config.yaml
head_dim: 32
fused_qkv: false
lr_schedule: "cosine"
warmup_steps: 710
Rows from block 5, named by matrix and row number. Rows with one number belong to one neuron. Each number is 128 + 24 x the weight over its row's rms, rounded and kept within 0 to 255. All counts start at 0. Numbers have three digits each. After the name is the row's rms in percent of the matrix's.
# fc1: MLP up (model.blocks.5.mlp.fc1.weight, 1536x256), inputs 203-231
# fc2: MLP down (model.blocks.5.mlp.fc2.weight, 256x1536, transposed), outputs 203-231
fc1.107 100:140174122116175097173118137161174124108140145165124107123120122107121085101158141093147
fc2.107 099:109131149154130124098139120086090108109139148128145108129139142112140124116128109115090
fc1.108 108:139167121097089139168152141155114121123139138125121152170082110142131160162143152082159
fc2.108 102:128114141151112113121134071110150152075105161112124154105115150099174125089120178178143
fc1.109 102:108136140166152148108103132127059123144134136113122083178125142159167162126161104096136
fc2.109 106:132064107135159109113128141139118147147117140133147134113130174145128129127126143123107
fc1.110 100:136126135128148171128162098135144144096139125107094102155140122122107092102143114115106
fc2.110 097:136115119116127127176126078143155127120181120146145138123116114117110141112147138118129
fc1.111 105:100096125140160156133120092127115154126130139152105160159112124133156127156162121135109
fc2.111 100:090128061131100164109113105122101139104089135143150125133119136121118094133143083191096
fc1.112 106:114094105139112128120127110138128138149161114175137163136120108128139089155121110101157
fc2.112 115:127152135127146142068145151152096120126123136139141118118136173135160098149095094172114
fc1.113 100:141129163126120151122145132151114154097145115166119126115175134113125102160119126144068
fc2.113 098:117069153116145108118114146144119106099130121134129150169114143140113158141152091100100
fc1.114 100:114085138109082090145159156114141121140128115128126071140092118113132149131087134134125
fc2.114 113:157131089125077137112080167129100094156112149148158173111085143062118118141114146117129
fc1.115 099:126134130125132125099162119145151134048143137113120137140136145129165140115145120140133
fc2.115 092:146151110120112123143128119083154122115118120111145143156135145076150178118145125165207
fc1.116 100:161175151129155126160114148103108077163133119117126137160085148097171142163128117107071
fc2.116 114:159118096168105133147074073145115152111131127135153144115114097108118101132119133141157
fc1.117 101:120138155097081093086145120133124106115140127133106115092144194137093117150136104153120
fc2.117 103:118106139137145107115114129138109103134141183148145141095169117090162132153107114139126
fc1.118 101:111087136141124151142158100110130151121124099163124096128132111153112146124143081125117
fc2.118 101:149128140111100104136089150156112113135149182110136140153137088164163163124144110107141
fc1.119 095:149077159083118104129124117148111133121118134148157061141176154136091151117126164142107
fc2.119 092:168157117092183123150150128196123101107148101122132160110140142103133072147114157114095
fc1.120 098:131177183144072119141086134113128174103144137115145125111125097149085178118103089143132
fc2.120 098:101122142138120120144127125124144147136112110167124106112082162142139112103112109128131
fc1.121 072:165106134129113114103143131139161102125139123146110124143156131096137206157167121106151
fc2.121 071:151091129114122121085146093132128094102138131113119158124116130106147113108132137155151
fc1.122 049:145097154132097116132135156139159113153168143155161086103079154141128121137160152086104
fc2.122 026:057097104145135154154137159109112141149051132103130129139097110135109146126121104178128
fc1.123 099:121102134092109140159127117126084122112116119092077130142162100133148118111128135122114
fc2.123 096:125124149167152099109111122130093114169156145144113138158125131100116121164114111131118
fc1.124 103:155114134115130106116133132165143152096161123144086130125139103078112130125110145119179
fc2.124 100:140165125141153159108126145152120112125140099101077097145152135095121166157135171124150
fc1.125 108:116107091091130153109133083140136106088171109146078152123135132078133098153141101126107
fc2.125 114:153127124095106153172096120182125133138150130173160124128095147102108147141163134119138
fc1.126 099:148150127112088147115151141109138126101133139134097085107134135111139165117129087108144
fc2.126 095:135178146063103073139133182144115143135135110112146105108131155116105152120151159126148
fc1.127 110:098131113127123135128141149139120128127157107146091150086136144112161160180099114092112
fc2.127 107:132081113121148109170121123117151119157137105107181126154141147147084147143141144139129
fc1.128 101:096137169138092173113126138153106145062093143153128126140148137111115133117142149134114
fc2.128 099:105074121160144125157129132114128089184098167145126142148145081132147150145091110112108
fc1.129 108:126150133123094176096145134110128167068113119118108121160126119139139137099171107155111
fc2.129 114:176153143109095129135124110114093140151163094122132120119127116130141144205120133118145
fc1.130 094:099144126143105105129132159173132103147170134119097121119114169163102095067159118103102
fc2.130 095:150137142123148125151102174136161108113120127114158114171114116163143081119194143149127
fc1.131 094:114158117131111111137096135122097099090089129116118128121099086077163138110131175118130
fc2.131 095:123109118142151114083099138087128110138097159150150102148158151123120135107096081096112
fc1.132 104:130063165130144119105157088123134088164159151132108156093137137111131141134115081095121
fc2.132 107:090143120137132142132145121133128152103163113128139114142090115157140147122121174072167
fc1.133 103:152107135123118125105101114128094127147147133144122141109182123139127130135121111150134
fc2.133 104:113108162158134112133156137113117147102113090112112178170078156132132134126150169103171
fc1.134 102:167121130080147161134162147130118125066110123144107120115101151103120125104155118181129
fc2.134 101:155122082084170131124156102167137099122140084144146131121104156117150117148093126106120
fc1.135 105:075134122099114139108139126135145103097149098145079088099133157126136135118126083143108
fc2.135 100:119133189176129099153142102144117134145171144101127132083126128137107150129136136122097
fc1.136 084:142149148125079135108166129107164112086149093131110124101146150101138120078167130154130
fc2.136 079:165141117080114109148092091133172151126147158141132122089123128105134135142116112103151
fc1.137 105:105170144120156164111151127127106095104130180119134118148158142132126123126175117157114
fc2.137 104:090130118118116130101158125130113123171112151109159132124110109121137142169154129106118
fc1.138 104:113128154138164128139148125095134100113144143082151093154131111109118094073124150075115
fc2.138 103:122120164144124126121104114149176103102126142128098089094119129116124121074133120121099
fc1.139 092:143150137142131084163122139142144158102151100125123044095120167129087117128134127110125
fc2.139 088:111085117158146102169161123173130148096134129136140142111106135147136128122134183151108
fc1.140 103:099155125147127130128159144152108120100143143157088072125091174175133081092109117142101
fc2.140 108:125100108095126104115110162162119128116093136107147131128079154148148109073126121147120
fc1.141 104:096150130133135123108097147133130067138138124145149143174131139119125106143176124098105
fc2.141 107:140101107122135094101105125133145102157146169097151135157179105126177180147128127151127
fc1.142 109:148102129137100181115181128165075083144097115183103172167075147146143136117148141103124
fc2.142 119:107105135124152162077119136134097101131150154110154140132169149136160136160101089151125
fc1.143 097:123127116067098117129131106127108139067148170100126063121120154147122141136172129113140
fc2.143 105:110122085169131110135078134150160156159123168163141126169158076165120103116103081158111
fc1.144 099:108172160163157107124131164142114104114144102119100126185140138143144135137146129116113
fc2.144 097:127131072133171126094107110125130156141158160131164125117120139109118122123160153080127
fc1.145 096:125118135137137160146093091114101140115148158142114112148108140119147139047151156114139
fc2.145 092:153113140124143100132160140138192104122128167124152106113129143122103136114111102099113
fc1.146 101:187156159091124149139117126063128132152121149090127127117129132142204162195141105134152
fc2.146 103:189094096135137133160069101180151110146146157131115141103103106153124093114098173137144
fc1.147 100:115159186116140133123142186098131124151132158108143105145137168081118151093147118094137
fc2.147 099:149134111143136162080097086115156088072095137158078141140139115090169125140125113147123
fc1.148 104:118128168087106129145124095144096131120120108136129095115100173146137132107131112169099
fc2.148 108:148152126159125112112098141170115103119134140113095121142130104129164123148124123139119
fc1.149 105:161155149095135119091121163127107096144127147110132093159152148088154150156180140102132
fc2.149 113:137081124123149111140085128111138111160104142150153149116132152129137139164104107143171
fc1.150 098:183147145075136120111171133133126135146125130075133149122128143137144086134136148200136
fc2.150 090:163161126164109089147110102098118179156174108105164092123124147103127154148131151138169
fc1.151 099:099163110061124118126122161143144139089139114144111100134126150121130136094154127076107
fc2.151 104:138109122114116098088119090147124084121138148157109146151112105132130122161123100110142
fc1.152 102:133163144109063148114133172148116116124139184132085127152120101149124097085155076121123
fc2.152 093:135077110118106118113140145121112065111192145148154092117103143131149125117131127143145
fc1.153 105:177099168134089134108119109098124127126155140097151150124112123115142151127139123144117
fc2.153 103:173137132161108132126111113150119155112152092113119113127080143149107138151097150120118
fc1.154 057:145108193086112146090155113126133136106130141145119143139100141111157127144181139116143
fc2.154 026:125111109141161109108087101110133161129118081141104165129111136101098151124109126089115
fc1.155 095:151122132118109148101131131127097142103120108137125129109142095135159159134157143111144
fc2.155 092:139132135140142111145170148145127116132141100165121125146161132124114099163083082108104
fc1.156 098:096140133135151152069159107085109137116135144147132140097119177118146156115130101141162
fc2.156 096:138180136176140161097105111125093126115134127129109139139166128135126152126175138167152
fc1.157 108:140177118139156158137170150104108099109124157142133144126117099065130094126158099129137
fc2.157 110:099128128128133097092133131123105125131105137133178119136145144155144098105109084122086
fc1.158 076:142093148082117148124122088132088106141151160118129121135168148119124138145156123124159
fc2.158 074:142143159127145120127145122122114107143124148109104120133115144162155110121119127137105
fc1.159 098:147121131150125101094140122111103087132142157108110093133159146128146112112112123155124
fc2.159 104:138127142125093148191098162143157110097115139117138143154063084105116175093145117072147
fc1.160 102:128145087147055088113149148109083104089123149081154116131096111169148089101149125113123
fc2.160 102:070141139166157112111179105118119117158172110139124085112110114089093115087124152076103
fc1.161 105:128110128136113126127130073140136136130121162099123140088149114146098143084116139126100
fc2.161 106:169105118144135092176115109110169105143151113095126149148136116101125091148118172148163
fc1.162 101:131117112089104191145096116149121177126113128138106142123143144140137131148169110065115
fc2.162 105:161155108128143115145184121116125106079145134091111190139107126117129146086118111094115
fc1.163 101:139139139114118133133150115128171143128191098140090068109136122087135075106125106129135
fc2.163 098:118136141120127119112131112160121102126136144131127127108139100128080131134173110081104
fc1.164 093:128136128154134137102167122066129147086127113123098086143119110117108131122169133124110
fc2.164 095:124124125143119133121122100163148128143130123102148094162095079134124130146130120147118
fc1.165 108:105153126151147098144128135148105098099166175153081167161163125111123127065114118151097
fc2.165 098:097106129132139117137136138135148160095172150133194103130144113159154129149111149113147
fc1.166 094:144123136126100153132115112146112154087135122096154101114096107144153127123136143161167
fc2.166 092:136171151102118123166098173121113181168117102156145155131122144159132107172183148099115
fc1.167 099:104124109124119146128139107098137161146147099152124138170156149087103128073142123164135
fc2.167 102:136145139130118154127130122144155145123163138093173086160104084151129140149112136133129
fc1.168 103:164169150115101109097121159157124099110090150162135098109130117125144129105141173145081
fc2.168 107:092098104160129105086085148141143099149168152153141136159107088135104085151141120162115
fc1.169 105:157099136139143144082163071160090127082162163148093131128151123096123100111142101105127
fc2.169 108:135117097106146112151122145175164128116120102138147139136109138133110111163089105123129
fc1.170 099:096157131134084147152122164081122165123132134068159119141166138150113130110141121121151
fc2.170 103:148108112155130185151113105159087124117138078166141118113097134116110115121117156135101
fc1.171 106:160177104095105114147086147148151124114136120117127095075081128114147154111098166125089
fc2.171 106:071142125116103102160122130134168160136094112155142113171113140179123094144161131161121
fc1.172 103:125128105132111131165160143147123137130120121151142108099101148113131127122156127106133
fc2.172 097:125124129127134103156179146096130147113129137058140159146065140150134129109092152116136
fc1.173 103:090117124150114155121148133154093152112136102158145117185098113157132122108174117086119
fc2.173 097:093097156153144142127090088079116114149143134101082176163129126126157158128150102127111
fc1.174 102:084115112128137141162188070108111187135166119126111135175091143132152132102206090103109
fc2.174 098:081129133104122074125106111132161100163172126128100132101130106147115147126109084151122
fc1.175 103:148131111104097115120147151130155186139098122138138103089167130095141144106134112163122
fc2.175 103:125134121165133105121149142116144059158124181140117168121139095107142125101153143121103
fc1.176 106:116134133150150117108151145127163143098129126134143120103093132095130171111130101126161
fc2.176 105:119117155131066108143107163140152128131117154120122121110112145146168136142084105126157
fc1.177 095:106175144109138161121130140172099149122128091168099109110126163099166171149151145099129
fc2.177 086:127108072135135148185125116183113140142177090139154094159114098153090139115151114114131
fc1.178 096:111135171151161112147128137110174157124160156128139117139135118140161144142116119106161
fc2.178 095:125159096134055134119128115159128116080087112141132093133113134137134136140119116136129
fc1.179 113:094130155156118124102169152150124113063094130181104103120127161089132084095131118178115
fc2.179 112:123104056142131131107114165119123100157124168113142163119134157106143106154104125165141
fc1.180 100:140133185098091163096125120155088123122088087131100144150105163120130153135134119110114
fc2.180 100:103120127172157130148134164113109114159109172145112112147151073118168137109116115158079
fc1.181 100:141177135074119130088105159127106115126119150154144125106146142113109121099122103134110
fc2.181 103:113123087109110131152108102118166093121144109145126149181124136104130115133154124140141
fc1.182 109:122102097125153147095120116182089103156155131168093101143129143133148159137113126097092
fc2.182 110:123071150124126109134135106134107167118096126119159165137170152174140112123116118116128
fc1.183 101:111138099138152110120145111123166117099139134106154139105144137133096151094129142123090
fc2.183 099:172132174100090105171123163144130142123088094097136124131136162117152115148085156122119
fc1.184 104:136110126116141162109163141145112114133093103157089131080141148105145125153116145132152
fc2.184 106:103107110123152118139148070153088140130114107126155148188089161166132143171124151107117
fc1.185 107:086098163092141090100122123091126108131150196127120097132145104130144142123119075147157
fc2.185 107:126172169148111122074100128124087101104111122133108109080142119105132121124067088127089
fc1.186 104:134106126064119155128160082127135087150133124151063150113129187120118094112103121129091
fc2.186 110:086102094118119144139134102150157115149124112134180132135154137133100073141159136189127
fc1.187 101:125145112123112122126112122126135152141173123113142086131139128126166141137101145141101
fc2.187 101:114105078132119177132144073119123122088171122130138109162150127142104099108141104165086
fc1.188 098:164109149129105162121108150115119090136111145152163162106073127116131114101153131106094
fc2.188 098:118122154124125103137125119111103116174154131122164140137100127152133105157112128119121
fc1.189 099:102170129171102167124136179165136122071142154089130129196105107073112112106141095077122
fc2.189 097:147112098131176106123109145100107124107123135127147162136132146134140144141127132133167
fc1.190 099:090132107124134110124122091139176166080146114157151157137163093103098132122126112121180
fc2.190 097:133131113148099153106151137161087106128159121129152128137094126132107099122116081142076
fc1.191 098:153137145111146148130097172098107154086130106116121125138099134085171162134178134121122
fc2.191 093:085137119139154100145132141199135099146111134165132088135150096123099108107132083110159
fc1.192 091:132138154110129144120084173128100163127117099152136167125122144088141153149143129084147
fc2.192 092:139121134122119147086125105128140119100150141119109103136110129115134102168121070175109
fc1.193 098:133125174110103146103156141102107137119142122107126093129098138065119165111102144087131
fc2.193 093:084122164130118108128143105167146096125138120119132112136106094125139148162147122133106
fc1.194 103:141080139121132119050140071126133131136140117128097115063171114128113144086117106126112
fc2.194 099:101150092133144093143092134112107119146143114157135177159122122166119090171131113127185
fc1.195 094:132121152158119119164141138080100135103130139126123096130181148110149156153141132097136
fc2.195 087:141143106165140163112135149108101109104125127127112146146162099145138133126155086131151
fc1.196 106:130150155094130103104144133146145126118120143122095071113121125085116098117124099139110
fc2.196 111:124126135116162127122115128150109128160104124093142125121115118144096138109134121115119
fc1.197 102:125157136045118149162122126102111153112122101087144125121111113129096105132118137142141
fc2.197 111:152133124127157159138134153126108101139146103119200140134094136102143134163119107135104
fc1.198 091:161117147144124184105158107113125099101110142103143083109096149140115132109141086110117
fc2.198 089:096167124125109066075088127121147105121143153122112113130138134133128096128134129121129
fc1.199 109:153176161137098151135114113158119156136165118137149147133114128119148128182140106135143
fc2.199 112:150139153122127122137119123123164160102150098111138145110122164115141133119151155163167
fc1.200 100:099121174159133111101159132104113134119155157112126136141117103147177136081121084145153
fc2.200 098:162071106173117144142147128116077143147147126128132145117151123134110154124133128139152
fc1.201 100:140179110092126110156150142098151158152129151127140126188150131124128152143150121136115
fc2.201 097:128136134080116134157116122177161130105077164106162142119141137129126101130120115150161
fc1.202 108:134122136082142121131133075166074127116104082149060089121151137128130106171108124131110
fc2.202 119:115164096141134107118125121154126093111150107140069074128150124116137093128114126142119
fc1.203 105:089082148136120106138113118128141117145176164113124127134156125120137179123132086148151
fc2.203 112:132146145189128119107108148116099120136153178098126123119164068127117136142105115124137
fc1.204 105:130138125136179131116133145123125086163181144165103124169126136133098136174126151120133
fc2.204 115:126156155111142112105149110117121148119134122124133116110154162134127107165121111126149
fc1.205 098:070086117115135140083148119136116074123118120151081129116159152129115138166088139134145
fc2.205 099:115138164140128089146108182131112134104111115113136145099134116131153112164160102112136
fc1.206 100:098093105114150145147149092164113099139152103143125110134126135151105072089151118124110
fc2.206 100:156140119107107119171150121106132110156112167088124135108127162167124145139082108113120
fc1.207 103:157141131142090120165186132119162140082100136092165156127111100135107180147136139155159
fc2.207 096:148105123117128145187170165152109161124133148159115099088130122135092100113098130080081
fc1.208 101:146136124127133145106116091126128143127139124148104158134158135093124105157136109131106
fc2.208 105:140134178137158146113082120144138126115124164149091124189150123152131124143146147174105
fc1.209 072:119145133103120120144140126156159099144073136045117139197100120168130104110160137100102
fc2.209 057:148141127128120099151110115135140176109137121104144121111111111120112150094131143121122
fc1.210 106:134129122124147131100102135163103125094191144138110162159146127134127142128110134165121
fc2.210 108:126095126176135136129101114080117125130133143135124145137142136132115130162105132181127
fc1.211 094:142144148144132125130140123118139126133122092119128110124164130085134123127127128122177
fc2.211 084:166138113114131117146093094123191131100153124130157134117088131088126153127120135124143
fc1.212 104:109128160084097116136129152149114140115101142121165088131141143182156172124121094131137
fc2.212 108:111124094131101126162091116097105124145130089153156172165093138164146070155122126128114
fc1.213 099:122105124096107114115146152138108113083091126105147136141112132176153132157133084137117
fc2.213 103:123142169118092128121112170160150120097137133104092097165099133139133142106147135102126
fc1.214 096:105143088090130095141113138120120084141097131139150119083118185150160114109128146097142
fc2.214 097:161128142137165124118122132132124085158135105130151130205144126146087119140153145156154
fc1.215 106:113138117162146163145111104129129160121123135107149115149081082134138139133138144124136
fc2.215 107:150137090138138129105077176093129139128116149121140118131112098120158108129171134154146
fc1.216 097:118099126072161124144153117098159154119126105177134123113169141107134116116145132169119
fc2.216 095:126133117097120084152120118154133147144180131142147126122087119130160147134093139117119
fc1.217 111:161067126126163116120133075113173133126122134144132139118127112105149171126133118129170
fc2.217 110:154063145069164136119159123181149087122103132162144121096099123127087151138119119124162
fc1.218 098:157124165122122119068140125107156118141132143087146127112098158150127124156128136173141
fc2.218 092:139101122124124087149147105122136137095117076117154135102135177153109128094112119121142
fc1.219 108:107158129122133143123151178106169144076099148124122109115160129098116131097109112155140
fc2.219 114:147129136143145100144139126146124134122153119099134134107123144137087149148135129118170
fc1.220 109:132126146087128138126168121117179112152146171119149081137143150148136123119120111155104
fc2.220 102:154128150158152110096091157135110117091125122085111160137109141114145130160141133100124
fc1.221 100:160099121122081143132151109117135122128105123137136153069082160124158133108118168159111
fc2.221 099:119109095146151136133156075128132105128135135154138140176108093133138123162159088120146
fc1.222 110:134130151114075118129158128131149150101152139100136088128157123089132151107161124107162
fc2.222 116:122178121114112114121113152102174130116142116106188126138108146076159117081184119100129
fc1.223 095:157145120141109149128134099102151132097086156128129146115116092162166175149155155131143
fc2.223 092:126118164154172127113167167130119159138157133101127104110125102115081097094127139125144
fc1.224 108:087141143113154141103171149139140083085133121128125119176133132139131108132143098117099
fc2.224 108:159105129116136135165158085131139099154158077142156134144102124169104101138117147062145
fc1.225 109:132106141139109141143124101120120107132124146129130141117132085144165144128141112108144
fc2.225 115:130149134147126108115107159166133127108105123157096123141122070099112148138147204151135
fc1.226 113:163119113088171126083159140146103092076100146148066109127141149090142102118144102154116
fc2.226 120:164106098065169114116141110159130106141132112162143099114108122101111084133108116093130
fc1.227 098:148133120108074123140119123162118139130134081133097110088122085145126117127144186056134
fc2.227 095:123113128141143133126131103122112113150138162134102162118147103127132141164111099085148
fc1.228 111:113144112107121112113148128087142089114146175132125131141155102142169110129117116138117
fc2.228 110:125100119182157113097096092147088151123140148157093153121160128155130113192106117162130
fc1.229 102:145120142119116069120139136098131159144152121090153111111157108152164160151097128171150
fc2.229 100:125154109123116083144155152124147106162116133139120108114133117122118090099112161137127
fc1.230 101:114084110168140132117153092160127095114139126160130164120107129127119164144112081135171
fc2.230 098:153073120158161119110115068102102140141135142118131168173097145151120119140096108098139
fc1.231 057:149122097146161155133136176101104131149120135165095119123118116149141147114121141127131
fc2.231 031:137158157085085096115119113100120121100128124113132081161157126099151147098187173174134
fc1.232 113:149128157112122124123118116113108107084123170106096109100079133132167129111132142131143
fc2.232 120:126095138123145122141133136129128136101143162159121121111102157089115118137120084144143
fc1.233 115:109099160118142127137089175171142129118161112201118108154161109132145168131134158110141
fc2.233 118:093087131135165128106143164133154160100146102112128078129143148105136138104112111106160
fc1.234 109:105117145128127126128162164168132177080112145172088103157126139107157130103145072139160
fc2.234 116:114114151142104136131131178118073152114109176120115152153129116137174182114132131122163
fc1.235 097:088162115123123129144129155092119113103113120136117138152130137125140134136141103105131
fc2.235 095:135110145113123141112119128082143103123102136124086121155160102144161158135160091115155
fc1.236 110:104109089100168115141111105135136097104162176091130134146123121150143072085130073154089
fc2.236 115:127135130148165099136153128113122128091120118162102127133159156126153129167152130150161
fc1.237 098:143127116096128111142171136200115133103140116110129125109103153142124112138124135135127
fc2.237 096:116154125152119117121103152126150100153145114144150136134128097193120154125155140134146
fc1.238 094:164132141154108137117114161160093179087136121141099075133147161109130142139163117126102
fc2.238 096:168134125082135163175119103105102139134148139123120177122130104153133146172135128123153
fc1.239 090:161130133140133174045133144151113096139128177133140126119130127105169096113141084158071
fc2.239 080:135125099137147084154098160141127143112104114124151133167109094138137130123127126123133
fc1.240 103:119120166151108128126152141124137143114136132143129067094176127112139169129128082149147
fc2.240 100:133156106132134073128152119102157149148083156145151138144133136132146063134130150187137
fc1.241 098:144153141098104107067106129081108115114120112125124163100151113080137121123142141159124
fc2.241 095:110116192151110113102151117114135136141139134137117171114124112104136192147128147157177
fc1.242 100:138122120122114105100108154128110076142123177158116120127115143128133101119133125136083
fc2.242 096:125165121134148122140143117178143138114114116138101158141128123147120146136154169100114
fc1.243 096:142174173141157115104144155110131159125102162112125108132131095098111130109133142140123
fc2.243 096:147148120161127164102130126134134147116146081080122091179090129119130126148123113129099
fc1.244 107:084103094068129110134115128147139128100112117158083154108167124101101103128150132094083
fc2.244 114:090136106114090139161107124156124130146092116163134135138165167134125125180136099124128
fc1.245 096:114109138126145171124112081125155155079113151109107125135135121100161114113168100086108
fc2.245 097:135079172125120110138097145140125137188112163113153120137122120130129155185112116182137
fc1.246 111:136130144104155121137118140108099125108141168112128122190145136126163129161184099103113
fc2.246 112:129128118108151140094146083170115132144117144108202112150154102170086095165116102096129
fc1.247 112:154140139120134086114152152136149113120132153124127113125128115135109099120161129144138
fc2.247 112:130163132169125159089125126117126124093140173137102171159143092115137086113150139191117
fc1.248 107:133091146134147134132121085113145141108155133139101122131163107122177132148158097114115
fc2.248 106:132114141136135135174076159135151161148122143132140138092146131152124111152093139143122
fc1.249 093:140159126161116072125103161161118110083144154091146119134120108089105105073132100153094
fc2.249 088:119093120118099135074140154090128097150119155137095103116143137101126121107180139105137
fc1.250 096:144148159120116130127170130137125067114165148183171154121091123131100106116137094109088
fc2.250 093:146125163120158126099125132142134100132143134104143109132141135095153096173103095130149
fc1.251 104:107123156118126142081130121165096061149088147180092131171101133082096093105138101077086
fc2.251 108:169118119174137181099121117124176103133163143141135153133138106074193126131141078166117
fc1.252 096:104139104125112107114135143101126157141195147148133108144203122127141154152107089160140
fc2.252 098:130154138163097133126089111155102084122148126152124119173052114127117149143104158125167
fc1.253 100:155151119113128113137134134148099093128113108099084098119124163152134111103105171104109
fc2.253 101:189094123122112122181118141153127158163148128149168141102114128155115162156140159136162
fc1.254 097:113152110099122147126135150114092118113136131123100130129079129134114177136165082129132
fc2.254 090:150103119130174098118123117090162134135118104135102112108138124079132160131118126119126
fc1.255 101:135148152101108107154123105114165129147170143116149153114161103157140127127153083154155
fc2.255 101:141127114132141096159116138180127111114065085115133105111118139102098160164128165109168
fc1.256 104:149164115159115092146162143124092111111147156129140128129124153136139098110140141111122
fc2.256 109:171104162108088142116117120143092135080143125118128145140099106132133110169109135139120
fc1.257 103:130081122059094120134126143082111149154120150144146124134169109139115112149158127145134
fc2.257 103:106094114133147185168089116183149144103110132134135151156081115137098167135092199095141
fc1.258 099:156175167134131105111130147134121109120120141159141142130124164084144115180155120122124
fc2.258 102:151115132161118135103099125120114101122111122123119150160119101143145155161090093138128
fc1.259 098:094148114149110081121145136084154145115125109119124092148154132113140137100126104135125
fc2.259 096:110114121139092107091136124157115100138122110138156143120071112140118147114104085108130
fc1.260 096:165133152126104154140113124169148143088108141159173100119121152141134154132128139097099
fc2.260 092:133112131102131125161162118125119108145107165120157130114104105137110111100097114130111
fc1.261 108:098147151099122129127121122140074140120131194110137141175122127118128121126177103129110
fc2.261 111:113097112124142145103146105118126108110149107102122125171132120135120146128093096095120
fc1.262 100:149155172118143143099153118138172130075108144121128084117141129137088126141139115077105
fc2.262 100:104115112151134117141073104101123160150147107131126138147108075130118117110117136106136
fc1.263 109:119169120141158119168165125146133121113114133135114147157082145131118074101132159098107
fc2.263 105:130111089170110120139105103120114127112131093122113128126194128107088088141128154137151
fc1.264 096:098156097096122119108131174171106102141166110127130138165098135118135142150163119075131
fc2.264 103:147127136081148131129104116138133126127115161148141167117152132120163133158129100129160
fc1.265 098:125128131052152157068131144150115170101121096121064133119128153131171125132172099131101
fc2.265 099:154103065133131122130129099125116159134095111115163138124130136168103124143127122163099
fc1.266 104:136132137152147125152121137181122128105127122142078159172137180095119092154125113090142
fc2.266 103:130097097091154111129109113150151119145110143087163120121122126156105131106118100135130
fc1.267 101:178101148129095162110101127166123102082141126144117116104113132117138148113111169093116
fc2.267 102:097122113134137115115162113121169099125163173096093162149164122100150156139125084104135
fc1.268 101:141182128155090108150145112121115106102116152131129111195100134135164127093143131145133
fc2.268 098:130133115139128096122081142116144099133133160153107131141159148150150140151125110161143
fc1.269 100:153192152141090132099138108145059165136103093141097109110132142149156142181136153138145
fc2.269 099:128187140096170147115152099163122128140136101119095089139149151104108123146136100101145
fc1.270 093:141092090130106115140144062089158149116123132106130120133055140137115113089137112115120
fc2.270 090:123124136134126117131120132093154155122157157121117133105129140093118152081106105171093
fc1.271 094:099132177139124107130123142148118092074134112088133161174144105128135134151138079155109
fc2.271 087:129098160129109131101128144120136140121119120105106108111112150152122101117163106158145
fc1.272 092:150085138132144088109084108083143133132153142097128100125135111130118143119102157139145
fc2.272 102:134136132182095133122150112136126142105141102124116128140076098163097156120101142093127
fc1.273 109:088156112150154091133135170134090079119098150132122092172090176147162099118160149107110
fc2.273 106:107127125104183083125155096131149141165121164165162148142209131164134106148104131152120
fc1.274 101:124144162118116098114165089119130119139108111056141124139163140148140120120123135109121
fc2.274 095:162132087120111156115118119131143163133198136120147146134146107123126095139160157143143
fc1.275 105:124128140108116129075147152115096111129135141130108119142143131111115117104162085152126
fc2.275 116:161114134144136131113121130105127106117152115141077134174142104103161147121188110186127
fc1.276 092:125116193140106140115161135110109164062114121115094089145147095098119113132123066147120
fc2.276 088:111106121126103110111132173177120124145130152146129096145133103153155124111151125122123
fc1.277 110:151130124157117100147151136128125144120111126132164109116176088087100146078177129108133
fc2.277 115:105159113125148135139118119125139106118098101140142114117102121131086091128159110115131
fc1.278 102:102151146115121124102092121094145103127167132105092115119132144161168171162120105133079
fc2.278 105:126142187145149140110118151146087121130162098108128129153147131135116116157157072116133
fc1.279 100:167160128126079133130097142146087137132082152144135102081121120134100114125106125127144
fc2.279 099:145092135120170143137139087135150122119129113107103174151147165118161114148127127134117
fc1.280 105:105141146143118080142135102166149141130140094127123081154130150115133147118137115171146
fc2.280 094:146128087120127127104107145078156164115164150095137144130122130131133126108172147159125
fc1.281 100:139125119141153121149154118105160144093140151115123119135141102116168166152144103098116
fc2.281 101:100154152155101195146134115162116132154134123124128149144139138128134096131154089161091
fc1.282 104:135090101119157104113153087103161116097148123157094142100144150119111108123117108173112
fc2.282 119:123120100115131136137075097157089126155139143134157133162108117152088113187078127127100
fc1.283 102:070133144129144147119137128132135145108096144136099147169143133103150135135209092178131
fc2.283 103:143127147119133117125131136199169073099071138107147109138087137153118121101100123103124
fc1.284 100:161136115119114130145121113073120133115146150137120124135105142070129100085133113141117
fc2.284 102:106102127135105141158135096129155151118125120124071150104122132166123080157100095146104
fc1.285 092:103092097125087160129118113136097112110160151117152110102104127128122159078121123135113
fc2.285 088:123117149138111139174161167115090138126122128069150135147080128157089107057093153098122
fc1.286 113:136118155074084102118126146129094096149130145082144124137089148127146120148155137135128
fc2.286 118:130089105120145115135059115157107088134129108139125144129089133141100128153104124140139
fc1.287 102:124127140132109137130154109114125148096124124149152121107155103048172122105133116168157
fc2.287 098:122106174131122097111123115115131095182112150147117139127198075105112126117113099147148
fc1.288 100:109118093136134098140145079124159126121158123115130123141113130146128103097139097131143
fc2.288 103:148169097136149093150154143112136111138138106143134094114156137150147098123171098136148
fc1.289 108:155137175135131140104109132151113133087124166175140114160156126086116136145138099130131
fc2.289 109:099117111125128151142072121134130131195147135139115161120137144120125113144129153155109
fc1.290 097:147123137111140149130164127118126091084167121158101130113128131130122098100170063119133
fc2.290 098:156148146077137106175125113130134131146123114118110086131142122149150132129137154097144